config.toml
encoder_arch = "vit"
model = "masked image model"
dataset = "photos with spoken descriptions (Open Images, Localized Narratives)"
train_examples = 203450
image_size = 40
crop_scale_min = 0.7
horizontal_flip = false
method = "mae"
mask_ratio = 0.75
loss = "mse"
encoder_norm = "layernorm"
encoder_norm_position = "pre"
encoder_activation = "gelu"
encoder_mlp_ratio = 4
encoder_head_dim = 48
encoder_fused_qkv = false
encoder_bias = "none"
encoder_qk_norm = false
encoder_parallel_block = false
encoder_inner_norm = false
encoder_moe = "top_k"
encoder_drop_path = 0.05
encoder_num_experts = 4
encoder_moe_every = 2
encoder_expert_mlp_ratio = 1
encoder_experts_per_token = 1
encoder_shared_expert = false
encoder_patch_size = [4, 4]
encoder_layers = 8
encoder_width = 192
encoder_positions = "sincos"
decoder_width = 192
norm_pix_loss = true
decoder_layers = 3
residual_init = "none"
optimizer = "normuon"
muon_scale = "match_rms_adamw"
learning_rate = 0.0048
momentum = 0.95
nesterov = true
orthogonalizer = "newton_schulz_5"
adamw_lr_other_params = 0.0022
max_grad_norm = 5.0
max_steps = 18800
batch_size = 64
epochs = 5.9
lr_schedule = "cosine"
final_lr_fraction = 0.01
warmup_steps = 940
weight_decay = 0.04
adamw_weight_decay_other_params = 0
Rows from block 4 of the encoder of a small masked image model, named by matrix and row number. Rows with one number belong to one neuron. Each number is 128 + 24 x the weight over its row's rms, rounded and kept within 0 to 255. All counts start at 0. After the name is the row's rms in percent of the matrix's.
After each neuron's rows are labels from the 100 images, of 14976, where the neuron reaches its highest value: "peak at" is the part of the image that holds the peak. Only what is clearly more common there than usual is listed. The data: photos with spoken descriptions (Open Images, Localized Narratives). In brackets: how many of the 100.
# fc1: MLP up (encoder.blocks.4.mlp.fc1.weight, 768x192), inputs 0-95
# fc2: MLP down (encoder.blocks.4.mlp.fc2.weight, 192x768, transposed), outputs 0-95

fc1.494 119 [147  96 110 113 148 131  91 107 132 176 154  97 131 150 121 108 165 122 133 110 146 151 176 111 102 100 115  75 103 127 116 135 120 122 115 167 115 113 146 161 120 139 132 140 128  94 133 134 105 144 122 120  97  97 151 146 152 136  94 132 108 103 107 116 127 149 143  97 126  97 108 116 110 144 103 133  84  80  77 148  80 153 102 149 160 111  97 152 151 161  86 100 133 116 136 130]
fc2.494 113 [109  90 109 122 142 122 122 106 128 179 117 127 127 133 183 120 115 126  97 138 129 137 115 106 134 115 126 158  98 118 132 124 164 113 135 138 105 152 140 176 119 111 114 132 131  71 141 137  97 152 111 165 122 171 142  80  95 123 104 121 107 148  64 134 127 155 158 136 152 125 117 111 145 142 156 174 155 185 159 134 137 146 105 101  81 152 165 131 167 124 121  84 132 148 107 106]
peak at: top centre (32)

fc1.666 098 [196  95 116 110 111 142 115 140 128 108 136  91 125 156 113 106 116 143 122 136 100  95 109 134 122 194 154 126 146 125  87 112 136 178 137 102 120 120 100 164 132 159 117 144 191 164 137 107 109 144  81 146 135 143 135 132 151 159 150 117 150 141 148 119 124 145 150 129 136 115  90 163 125 126 135 101  77 126 167 113 119  99 159 160 119 114 152 151 108 132 168 165 155 113 133 122]
fc2.666 087 [143 132 138 108 165 142 133  97 110 122 131 121  96 104 128 121  89 147 149 110 163 175 124 140 116 111  87 122 126 115 154 161 145  98 123 108 131  91 140  95 103 120 113 121 137 122 151 106 145 114 158 110 140 130 116  87 130 113  89 147 143  80 137  96 152 154 111 170  94 113 126  92 133 101  83 129 148 109 104  95 133 138 120  84 112 149 109 107 144 134 143 102 157 122 132 124]
peak at: bottom left (29)

fc1.275 086 [124 128 123 131 201 125 132  96 121 140 125  98 126 143 119  89 131 126  85 104 122 144 121 126 106 115 123 113 123  82 108 127 114 169 121 139 155 132 145 138 132 122 158 124 120 151 114 115 107 167  90 150 111 132 106 140 130 135 131 136 130 114 127 182 108 178 139 115 111  98 113  93 115 135  92 163 114 107  87 140  89 102 169 133 143 185 130 116 166 135 116 101 164 157 126  80]
fc2.275 065 [143 112 141 137 120 122  97 126 133 169 114 132 136 104 146 154 114 118 142 104 126 138 127 124  93 128 109 142  96 124  95 107 115 100 152 122 108 119 100 135 135 128  96 105 183 126 112 148 144 117 130 123 192 165 123 119 133 130 144 108 142 155 139 129 183  75 103 136 112 154 106 132 163  98 208 145 112 104 171 149 120  93 117 160 147 110 133 157 162 137 140 144 102 122 139 149]
peak at: top centre (42)

fc1.297 095 [141 103 125 126 156 117 162 118 184  83 115 146 146 144 100 138 155 122 129 148 144 141 103 118 111 161 179 135 135 147 148 135 159 127 133 142 107 193 115 119 106 157 110 171 102 125 114 121 138 119 189 118 162 140 123 134 118 135  74  92 128 119 131 171 153 118 141 107  86  94 149 122 151 106 117 133 137 100 126  78 128  91 124 145 142 106 131 171 104 101 142 121 134 118 174 128]
fc2.297 079 [109 118 126 115 148 143 112  81 100 132 105 140 114 111 153 151 126 127 126 115 134  90 124 169 116 141 130  85 133 169 131 140 121 107 148 106 139  88 135 139 116 109 128 177 150 123 123  68 102 132 164  71 116 126 119 152 116 206 106 112 122 142 142 114 136 115 133 140 153 172 116 128 154  80 132 159 121 153 114 160 124 145 122 100 118 127  99 125 163 102 119 142 130 100 133 146]
peak at: bottom left (30)

fc1.626 107 [139 106 108 106 130 111 116 141  97 100 129 109 125 127 146 124 102 136 132  87 136 114  95 146 160 164 121 152 130 107 133 140 123 112 142 106 111 151 133 102 132 134 118 101 162 134 139  81  99 108 128 119  91 138 189 105 119 132  88 164 128 136 145 115  99  98 171 156 110 106 164 120 119 161 142 182 182  92 164  89 125 131 115 119 149 135 143  96 170 126 117 161  94 107 163 144]
fc2.626 098 [113 146 173 112 140 118 121 178 129 139 148 135  99 135 148 116 166 101 150 113 137 111  95 131 137 140 136 102 122 130 117  90 130  56 137 122 118 142 123 122 114 120 123 144 117 126 126 171 155 103 119 134 154 132 109 108  93 131 124 121 124 142 139 124 107 109 133 100  98 149 150 169 161 131 138 137 126  80 101 117 134 178 103 105 122 146 121 125 160 116 158 173 110 132 120 111]
peak at: top centre (37)

fc1.636 083 [123 133 164 151 112 110  87 112 137 143 129 109 130 171 117 121 143 148 110 104  94 116 100 143 162 111 114  96  73 136 105 128 111 142 119 154 114 201 110 145 136 149 114 161 131 124  89 150 149 108 176 122 196 129 115 159 151 166 123 137 134  99  85 157 116 136 182 161 108 122 128 160 183 144 124 162 124 137 137 106 142 164 104 136 105 125 114  90 133 117 122 124 189 108 129 133]
fc2.636 136 [110 149 134 163 120 154 148 127 139 127 159  78 162  83 125 130 134  93 139 114 122 123 145 122 136 129 155 154 142 131 149 140 126 133  84 159 134 116 130 105 154 120 156 138 137 111  94 110 171 110  77 137 111 158 191  90 147  63 148 124 105 103 149 105 111 128 113 134 103 117 116 128 103 151 121 123 148 113 136 176 151 116 157  94 153 120 113 142 108 163 107 159 127 167  99 121]
peak at: top centre (44)