python train.py --encoder_arch="vit" --model="masked image model" --dataset="photos with spoken descriptions (Open Images, Localized Narratives)" --train_examples=203450 --image_size=40 --crop_scale_min=0.7 --horizontal_flip=false --method="mae" --mask_ratio=0.75 --loss="mse" --encoder_norm="layernorm" --encoder_norm_position="pre" --encoder_activation="gelu" --encoder_mlp_ratio=4 --encoder_head_dim=48 --encoder_fused_qkv=false --encoder_bias="none" --encoder_qk_norm=false --encoder_parallel_block=false --encoder_inner_norm=false --encoder_moe="top_k" --encoder_drop_path=0.05 --encoder_num_experts=4 --encoder_moe_every=2 --encoder_expert_mlp_ratio=1 --encoder_experts_per_token=1 --encoder_shared_expert=false --encoder_patch_size=[4, 4] --encoder_layers=8 --encoder_width=192 --encoder_positions="sincos" --decoder_width=192 --norm_pix_loss=true --decoder_layers=3 --residual_init="none" --optimizer="normuon" --muon_scale="match_rms_adamw" --learning_rate=0.0048 --momentum=0.95 --nesterov=true --orthogonalizer="newton_schulz_5" --adamw_lr_other_params=0.0022 --max_grad_norm=5.0 --max_steps=18800 --batch_size=64 --epochs=5.9 --lr_schedule="cosine" --final_lr_fraction=0.01 --warmup_steps=940 --weight_decay=0.04 --adamw_weight_decay_other_params=0
Rows from block 4 of the encoder of a small masked image model, named by matrix and row number. Rows with one number belong to one neuron. Each number is 500 + 25 x the weight over its row's rms, rounded and kept within 0 to 999. All counts start at 0. Numbers have three digits each.
After each neuron's rows are labels from the 100 images, of 14976, where the neuron reaches its highest value: "patch colour" is the nearest of a few named colours to the mean colour under the peak; "responds to" is what is common among them. Only what is clearly more common there than usual is listed. The data: photos with spoken descriptions (Open Images, Localized Narratives).
# fc1: MLP up (encoder.blocks.4.mlp.fc1.weight, 768x192), inputs 0-95
# fc2: MLP down (encoder.blocks.4.mlp.fc2.weight, 192x768, transposed), outputs 0-95

fc1.222:477487496486507494498497507519502535500480563522478484496498481509506483491546528488470521525526521496492457456530491464506505509508467446462536539495515484466496473525509455471547475511492530465529501536475514521500554525471499521513492557500490506518491532514535517511481482475513482472
fc2.222:497521520469516458518493483521485502494493470439507500568487505510545507521469522557486512493485468494481521510480495515471487490534498540480524507532506486522543486524439513486459511529490505529509499450465534483511469485539544463516528486498475499481523503460467453491471526495472506509
patch colour: grey
responds to: text has "sky"

fc1.537:493494530508507536475499561541505482541539507476509499499522527533444507489493485451477504548482491480523517484481504503533520491522535482553495508467526481505480466475474529510489498499480536470458549488508492517517446507487538500508520481504503510509534515553468449483518551497524477480
fc2.537:538484495461515516514508486511473518469496484506509528482455522476541524540522490546520469551486503476485498496535503482462484480502488486488483539501444506464483518496482518551502478549507502486475476504473465475474527501544478515478541554474470539494499540525520477558518484529478518483
patch colour: grey
responds to: text has "sky"

fc1.260:497507458531485526512513495497506510461495514497485490520527482514501549509482501470508513473501467537522506449493514483524484500493476518492505486477545514465461516494488501498486439474517440498538506484526514543536512490466565489488528466527520480458482534460479467507511469516479533485
fc2.260:476476500482496488485501504477484540507435507481450469490491505469479520498530466499486433468464516463497515486490534478508501479520500557524521484481523488474495464503495474491511505537505492572521520501495522499511452472519521495480491482490546514502490462508447515511487521499489535445
patch colour: blue
responds to: text has "sky"

fc1.19:505486483509532505502516539534470473500493467489538518491526470552491456517495518490503505517510490480485481509503487520490507466456521455509475507500509500503476485528520496516547525526519479539506526527495458490464519508513528511503509505428513528483501503462544501506558492524551514493
fc2.19:449517504479548503466468488530496489505502506444507503483487510507545463574498518469496485563505509534536511496520501535509524468490519484489521434522492497539542490498481518541521476499457469502462516504516526492503489522472476501509509513540511524443482477509473529477498504470509519533
patch colour: white
responds to: text has "sky"

fc1.278:526496465511498478497471481499500542493463493526486532541494452501531514494499473518488521476510492500508512476525500496534493521484504500541502460489535471524508556499495477484544557499542482540527543470469493543513534520523512546474499509510504507535458481507554502502469524505475510561
fc2.278:500525470513489542556476459510504482508452507525513516521528524486451486472511533506457505490489506514496526545477531502514502433504443535505527519516501476497500466512525461475490500497489530456477501524465542484513507500525542530490480497477485500492523520506533462519542494458483516456
patch colour: white
responds to: text has "sky"; text has "clouds"

fc1.737:478495495514496506505484502510521489498508497543486515484493528464536458496513534555492535487473527507531504511498503520486481523570510502506526490477502526448514532471485531523509531567531483470453487449474494487467481480506498500457486484504514488476482475522503496505548472503509516486
fc2.737:543481484496549517495511488520460488491529465489438507511462519509486489466477442552470510514484524505528478452516517492483507526519470469478470504506461474506463508468524500467508495466508517522494480522456523505469504513503453470507551526517475555495497508476469507470541521499521476526
patch colour: grey; pink
responds to: text has "sky"

fc1.585:520539504482503514498486516461470501492501498432505489444512488532525559511505505507488539483528489544477476461454480494490530493515490505478533476506473447544512508522474572479526483547535533464498517470480504472510493504511555532498478471574521470495495478506501494473503518477490582506
fc2.585:532505519485534501511464467537515458513465522501479530480456493550520501534501520473522522469502524508492524489476489516479508498500470493517503537489444483469500521478466523529498492499501501476538494479523518514468497477436481517521463506542520500492491459547488543498499540534517530497
patch colour: grey
responds to: text has "wall"; text has "man"; text has "wearing"; text has "two"

fc1.173:514504520476502498516468503474507488501463506426500516488478474514524578514509506491495517475498486490492492452474494540515535561496529530480481516514452468519499517500496524508535451509521489509504530510541514535460463500500523566483492508542497496513485491489496474483480551448505527458
fc2.173:491489522473513497529485450484517489498446527485504506499465461515530545514492514515478508471500503526505504490449512518484516547489469501490517515496486478537468493494464505535520486491473502540523511509535506550506514502454499514509478512562474459496514463508514492504503514531524501490
patch colour: grey
responds to: text has "wall"; text has "wearing"; text has "man"; text has "two"

fc1.262:505458520463521490455485508552518451524502479450509502509524503511514525489490479463469481504522487498490524519453507515518501479475488501517498457506518491494491521501502477493448486496505496546532528505537485464483453513476496474468493510466501473472486480477554512482507500520511495457
fc2.262:466524488522513528477487555543422550469489484505497511468487492491495476519472504541495499549506515493474501497464501543525485462494502514509465489470499520494522532460514535469487489530488462462497552534511499483540536511508529494539497507517515495454507544548467497505522534490490489472
patch colour: white
responds to: text has "sky"

fc1.676:506539503530509502528506494488503435472539504475473510511522498479476488501528462487461505482510530501532559511466529484492494534533527468473463478502463452472509497529495462518523496491523465528537521513468543530480521544487475502490525480526495503508539481512468501490535495535476500508
fc2.676:492495518548457473501511499490490488520485513497491489490510518509485524497442513504533489521525490522463485453551518537495463474485501540450488539504505505533495498505479513475474513504501504497449468508490495476468481495499488521517512538504488502507486526458534514506518482472491516523
patch colour: grey
responds to: text has "sky"

fc1.233:443539502497523500499500467480516505508530482474467492503515483479538530495528481549489486487486492534502499512458455495498492478473509523486538500529537504479493541497493498496484505457514422497496491507468459547496496464520478521507506521504512524447482513475492488503481482533482480491
fc2.233:511536535491496503503513512521499515498502494563541495466490465467516541467512499533508498502500473516532527530500509487535456501476511503470534518501510490485480492487515532495485493486528491474539500450478498519532480474500461463470460542483498497505507509482503468533468431503514499483
patch colour: blue; cyan
responds to: text has "sky"

fc1.744:497528499506499496505526449474511513462536507481481490492517486439507496505469466504499479531489524476456494520472499517515568539541466531494524524479516520505498485509502531522505541534486494530531508461475545530504478511493526504491497496499497518526483523466513445484527483511496498489
fc2.744:461506514469564520492474498510482514458519479538451475473543484501484488519502501527471514455511480463529500476470483543503494491472509514526538495535468439468539516498519539495508552485487508514533508501509536498512546495417489513498480503475497468496508512504513502496476498467506482487
patch colour: brown
responds to: text has "trees"; text has "sky"; text has "grass"

fc1.174:471479487539522481505469500448489495521501479482445493477516494492520555498582492526483500500501496514532509522455476523540489489500500496503519490538512505538514494494500497517474508481515463507489546486473463507505509484508510489521517470490557504472470496501523495532461479492512499518
fc2.174:489513513501444481494491475484495511525507533532540488519499485493516510490509494489542497537527470534497498491490513511542505504466494538486552463519508509491486513479523534544490551481473505512565521516470493524506466481540491445486514486509479493508556499475502516482476491521497495505
patch colour: white
responds to: text has "sky"; text has "water"; text has "plants"; text has "clouds"

fc1.435:471537464485485525489495502487468509479496503467467455470522484509522462537522489510474507487469506496493489522460447514537514486521535529554534538482495493528529506480476491483535534513474508497525503493474489469533494499486500533467482477550536490465507502506511437492461521555489500511
fc2.435:495525488521460476472510491549463539428460517509527518503522500456441492516459491516543490460505498531541489516473531502528471517495503516485535474480508491513470509532503501545489530516534479503509491468481466530488475466481488463493500483501476509451514503521523487490519530520472522454
patch colour: white; pink
responds to: text has "sky"

fc1.182:522465495483503483481498488475538507496532518517495526480502480524509527468518410492464551535494495482505479464495505452492515496517463538480456513467497480471447509498543499505490492523474522490506485515463540519440512507507490474507506502505501538500563506535491547462515480523532465488
fc2.182:506499476554509497494473512506464494506563499472546517522458517459503488465486515448486507501509522501514511503492506486493515509499502475499510550519496519496485450515496490481468475493500521483534490521505514489511466532534499484517487531532510543427459533505524469508469492517523485476
patch colour: grey
responds to: text has "sky"; text has "trees"; text has "grass"

fc1.84:496521496507534512513539468491539504501457481514538531511478521530521480485523493537518515518531472516478488527501489507509483500471508487518470452529494531454514493488485491485513482532533496491457471512502501534530472500469461489529464478498498450521501492470482517529492487534539511490
fc2.84:502470510539504524545523470528455418506492458492436510528501495512476534562507528519499517491463499481497485536507543492485521518550555503506508515495475481541529507481480508501495540499474524490513487508471478506509504548507486492547492534538497489489511498471473501519521480485485513485
patch colour: white
responds to: text has "text"

fc1.677:498504479468455473495541500509490487468519509495534491486473483505485521510513493501467476496494507501525460479511547502502512492516525481501520515473534493491542519476534510480540499487529467484474506520473509517493484494524521517533489462501508526515525549501456517508509475475516499509
fc2.677:459530532520467525499470498483493535476487512519509530516497517454484535479474487490500525482501499477484495467439486494514442513516523514490588521502509474463497495495528506476478496487495471520472542467504534506490479480563522502488472467530508456512503488519468506533505479497493495500
patch colour: brown
responds to: text has "wall"

fc1.736:517540472538502493503469523500471529488477485503515508491475551505480495494505499502502499493515469503474481518486499538490518564521444511558486490489506488524527495474539518512541514513528500520532459422464523458501482527511482502496437522505531504503491455485486525471489527512486542489
fc2.736:514468480488480452469498492515524501505480493498501534557477491484459512472481515462505497492539482524541490545479508483519521562515542498493479514473482522482528517469446486481492491477509505502511540521485531508521448449529551505498492488539507489496521471496496515499546493500511517483
patch colour: pink
responds to: text has "text"