Weights of a small masked image model.
Model: 4.93M parameters, encoder norm layernorm, encoder activation gelu, encoder moe top_k, encoder patch size [4, 4], encoder layers 8, decoder width 192.
Training: 18800 steps, batches of 64.
Data: trained on photos with spoken descriptions (Open Images, Localized Narratives), 5.9 epochs.
Rows from block 4 of the encoder of a small masked image model, named by matrix and row number. Rows with one number belong to one neuron. Each number is 500 + 40 x the weight over its row's rms, rounded and kept within 0 to 999. All counts start at 0. Numbers have three digits each.
After each neuron's rows are labels from the 100 images, of 14976, where the neuron reaches its highest value: "top examples" is what is common among them; "place" is the part of the image that holds the peak. Only what is clearly more common there than usual is listed. The data: photos with spoken descriptions (Open Images, Localized Narratives). In brackets: how many of the 100.
# fc1: MLP up (encoder.blocks.4.mlp.fc1.weight, 768x192), inputs 0-95
# fc2: MLP down (encoder.blocks.4.mlp.fc2.weight, 192x768, transposed), outputs 0-95

fc1.251:462458503481494473498560566527518469515489478435535536511545503562572558471499564498420453522463565511424523510525499513511475451483508466579440458525504505469480552489550514546455487551483488545491492409496454586517524524508560535467535404465498446464500481494570556531557471467510542445
fc2.251:480503476515574510485451510550441522427538489475472538520492481509487519535542505506480453569459504472543493519468472502508495498468535415496492495527455471471533542534542486517546530530465529522439652503514555439478495482556535494480546501482534458442517505455480601521552513488604459474
top examples: text has "sky" (49)
place: top centre (43)

fc1.57:488534527474539516479437487502503450509452499500482505505534484527555572492516429529465503529513499503462446497473461491432556463549486557487468484490448543538544443473502517397515426476556494434521481503538500561480486488533552423469527491471450541543516468466554486531481539539548527530
fc2.57:503499523481488495527504458545446478489524460487440455546489542411411472495478499454521458441480516485536523532511512474469550454530526473471485512486551536562500455566497478508548557490472502426481479568486564515446564542480482442613562414499562465512512512466422419495516411472509478521
top examples: text has "text" (28)
place: top centre (32)

fc1.456:549454503487541523473569574541474560519579567497532502486479502547499532467487480451505538524518474468530509518519465543485512497499454486488460427340555477529511426482461573538438594478504532439506461471480485574485561537521438500540550484481497521474476464558486498459533491543438464504
fc2.456:478519529484523418538530468496499536443448528461465488525480487492592530493456523599566511554480475509440521498504460507535493468546480490489484475502471505436459434372433517556510497529606531459512517505494481510543433487485535504466553510465490534513487547520508481440521515473458601508
top examples: text has "sky" (51)
place: middle left (67)

fc1.516:590517481517479499497476478507483498458563479477438554461476494583479470442529456473483601509482477479477517442468542445515543534503524545537492532490493476427485496527468477525499559546468461442496484474414524515457539489459483443568507490494487525469563467446451502463530538558539475572
fc2.516:517518525559540507551495537476440513518573453538501509442442532530444477518513452503475497495483562541529489478523559535466529547464446527397489558510524526471358459439512488492450493542513562526502473480453537491497507533483516461516433491535466381462526586520460484485484538467490487558
top examples: text has "sky" (72); text has "trees" (60); text has "grass" (33)
place: bottom right (40)

fc1.570:499538490456550493445524499411463489471487470460495513483503483495504517514509479499507443460460497473482444476528485479566565524535554462501476471445523473503479512493529517451489578511460494521541594548415516486481445439552552478568492474511491476535453481537525517490527524463524517453
fc2.570:492487465532489537486473437477484531475458416513569544515460586495468479437500532466568469499544548512448479476519406518479467565563471580480495543484533476450554544541472446508510515501516483602484474393509567573524462521460473526491552520462473480441514489441561530468501432506600523454
top examples: text has "wall" (45)
place: centre (36)

fc1.96:562456465488507477452492559489481476514488489493435594460517511532407482531513507519482482511515455527490436441439509433534474494514570533463457509446457500511540549533473499493461568446533516484496522508481533512431518495468471513585527540494536562519547452446522495467537507545559549480
fc2.96:490508466504515464546472476429482484570508514487487553462447582572506528501470503476520535402466568462534500542573540493546453506500500518424465505527502489459487428444526479476438529538503513608460527528534445518527479491504474475474484478497500590501438538406552494517469545464543421529
top examples: text has "text" (27)
place: top centre (84)

fc1.336:519540520517463511447489551521494521503565440486548541483484480508516544571544517365546489486513432539500416527553498517546503423483474541496471468490504507488490509474515542524575489553497535521501469498503494541493462503537605417510535453451449499540461480493549489512442555573550557527
fc2.336:551554498481546443502546467465530470495553521533563452430486465438487498526463563574469529478525498416550495538495517513471486525565550416512539487511380571545506509471468466507419514582474537497441508540567547490501529517563524484484453483506567560529480437495490559537458469512506497467
top examples: text has "sky" (60)
place: top centre (32)

fc1.157:501476472445631456460480448531524483506505424535532521479527502434513522490424530463509478540501432505533503521454467456487516509430469437463455432512519545465541443486492514560455592545494504492523479428492547397474477523555559503467454490542559427522488513557598504525512552459484526524
fc2.157:504511526516463500544530465453510428528560552467454512539467531514504504485521492539478446489536536531443515509503522507504450476529495564517502579441491401494389557474480470374476480469500510466518532482452435491469528450471446457434492509438456504488531586548483554515509470523484500468
top examples: text has "wall" (40)
place: bottom right (26)

fc1.497:501481485533464552503455557489492407486545527504470538572564481494565488529479470533482471522510453529515523493462494501475555495468552485505565437442471470534534523578541541510477558571495454550488530397491527532530539428527475425442460509381458510539460479443498470444494459461534524456
fc2.497:527436453536505478479452523461568522536467519433471555504538495464501491533496510401493483498486483520553544486470431509551518517446518426524452507448486456506555507533477471522565505516478443500538496486470476533477603487504524512488524556530470590524538457540467583516524509470439542568
top examples: text has "trees" (68); text has "sky" (55)
place: top left (40)

fc1.767:512507453521468497574451506520460521473534480480497507495499456525447490503473503449476502552486457537422513410445480472490505525528459579526503519439429524550483465526554479433481429574552511524539536458489509566507530478517505501505494567530516514554505466494544524466548499538560522486
fc2.767:500497425504479491538499524499478460464544486542402465481532513452475538489531523511510492446514587485529497410467500493545485505479470548483581518556536486518517411521458501544468570584458545457437493452487554541481536602497429438429511528510521485511528523544465519475450432476486526397
top examples: text has "sky" (69); text has "water" (40); text has "buildings" (28)
place: bottom right (55)

fc1.122:565437466568564490511490590528469408572542462508540407474498555520440468592565494473511399409491521500556532546498538511430466504479507578521488537493496503577506545557530534517467475480441484478491497504466471511520506495506539515528468478525517535538489526484504474487446421516504416560
fc2.122:395561493459361546514460457429510479463408479520461523504571430476527435504472534509470521517539479551445488469427427512503558447463433530537528476583508509463486498555511459448519506481451457507531491538556545523442458513519528453489500435488488487449491476476513552538495521480547491540
top examples: text has "sky" (50); text has "grass" (33)
place: bottom left (28)

fc1.27:539546596559507450495476522471472449553482510410551489457469502550474487572577517510506456550460462462480457483426445514502544455564623573567416512505525480512510454500558474435532536503522456534540497482486500536540530490515430504520426484466426527484423466540491487537490546511523531477
fc2.27:538465515459478427533494520504550468563512476538541479472462516502498509448501471529527512487488485486476476435496447454480493521495563491552329537520458573431581470511487514487503515502538529488490503524485483494488508448500377464500488493451478565430553431510548508494545491506525518461
top examples: text has "text" (27)
place: top left (73)

fc1.226:431522477421457512397550504480519498521456444561532549475519499459551502530474550521474505475471467484547463466534459527480446486433489419475461578526521458513442536458467468543461519435506495460461555473515527471503495550520565478550550467464486515585479497464625452539518526535576531455
fc2.226:498538555539437569469506445439534549511513543420515492493491484447526472590436525529475508486564505520553502479434558476544515511454571504493509496464561534499437520506449481547520554463424505535429498524528426496485465447491536447498514459485484474494433430452519502586428500519497412498
top examples: text has "wall" (41)
place: middle right (34)

fc1.243:422487572600531489561454466428515493471448532536526526511511534517498505498472465563484519514455461518480460522536506513520525537506526583462508519467461448502500447548487498497468441502554498492527482488481469503508505484402416567471404470523551529522488487451471480487549510536507558461
fc2.243:567452542562491559526465504432539565468502460481501440501496522509469455484520511512570504430498493461548457451466533491496464548498517439562565515505519519454436491549514481490486450483420500502524515480504498479444495463480509539482487555529460552566574519489457604539498474533457459493
top examples: text has "text" (29)
place: middle left (49); middle right (30)

fc1.54:474497482465546529488560490486498446504483470518482538558513528440441485483504537469386532495518548506479529525509478507527472507453518505431505539471521530520489466518502490529529482478443497434476532504455463522560479527545482501461454501561529456528485494499476507518499621452500511505
fc2.54:479513494471536544522429500556491551530560466528452541517531446478532473476558472548493503491500470493505531510488477409553484488471596484567504520515493454434528553565471474511500489537510423461511454461541556451535456525518506473493412490555524494556450557504512538542497466491515501458
top examples: text has "wall" (41)
place: middle right (37); top right (26)

fc1.449:540490481547525544504525577510383478499563470501494488478491589547463419564534484466445442453518538446565476537510553532470547529508470553453463515539542473559469551533532530489432477458417460488509441495496535450522510512443541472495418483508512496516490493568477507464486431534522440472
fc2.449:494523530474372418509449488494574429542424467485472455545543484455519493526501533543518500462557507550465515474453468531515481489471493484520489512582461530407528592559519475443593452564424438478515478529518499532453495487518546516511475477487480540453539489468519557539491514464517508475
top examples: text has "sky" (49); text has "grass" (30)
place: bottom left (53)

fc1.140:427479433457560505492499555484515474488464517553571492526504504409566479534424509509528424472434498479467514476532499448465441497478524472524501476520512506494489587489482527536506570481523487506481443543499475501402542530523462558516475481488525504518561464469521470541501547508507524489
fc2.140:562513548607412551517484490450458466526487504488490503490510480459472543483472492466524541449519508492481556461570541597536467396457528510523504496519505492502401566520490507440456550521510487534496498554511447612445525455461548492432410503478438518567577525480480555586536462537498430490
top examples: text has "wall" (41)
place: middle right (44)

fc1.302:463499529570607489459448563536470432526479453464464513504504541518544526490503577506502496453550516531474522482386419465492471473466517513529480488525555583489503511511557500486492457516508435487487500539455457580517508484505446494555459489523515439533526564493506467481517539575540499496
fc2.302:492483533444506538486503471521470539430538486445436477470445544525521453476501508492478472566493483524535526487517498514454540501536445521458522561518462539486494503522515543407474613432453598458554534485482530515517495454490496514403481461503479442487477541484511480449513491503558474475
top examples: text has "wall" (43)
place: top right (28)

fc1.549:450498440484418530544550463510516553481458526527514504510508499523505532449551600550502551490537514448416442530485480517494558598454500527487558519569554539451459514534540429462549420507503558477523513480481503494475516520458511496471528468498577530378509524484529482508485551493544436479
fc2.549:478397565462495505456506498494555449496486598487524467461478462549455513517531586506491471499489579465555478531509535492411457501440475486479477480511520452491469480492515581555551534494430502548436486457555549461447419451475409512529447556483474429433543422545479532562476463483497545489
top examples: text has "sky" (49)
place: top left (26)

fc1.741:494476455516546464526478485417547408497460526502566499392498458465484455543507484519503509472475467452457426470475511475512515492441479514535456522525439626501515555513471525513518502564561544437519481525492539488487538498445461601497467533458518522607552462502554452537525516487502525463
fc2.741:518466513590478513525466462495549545493496491515454532470542510488537470473484559519615475517554491511493515561491537442491507480510514475582527515514488508457549503552422474462504481525507454517539500484538553526455541493540521514520462533469449443512556506535561505592558484534476410514
top examples: text has "text" (29)
place: bottom left (38)

fc1.715:515468464593448528473548498527477461479468569513462513490426531484475499466469507458548523450491543494526516473533457554528488533567478527546603530518518547504529507483543515455485461559492510436460532473503523488514544538518450542488548523558424480462518495498506532467499468461507540523
fc2.715:556474469441462500520505490552546486467483533509536476538523576517526446469613472520499495432503429495544476472509555510527540477478524541469575444447533513463489444614454492526476529495521512507476507501513435473546489464506470464539428517532517510452540507562503594457516498537511540436
top examples: text has "sky" (50); text has "buildings" (29); text has "road" (27)
place: bottom left (40)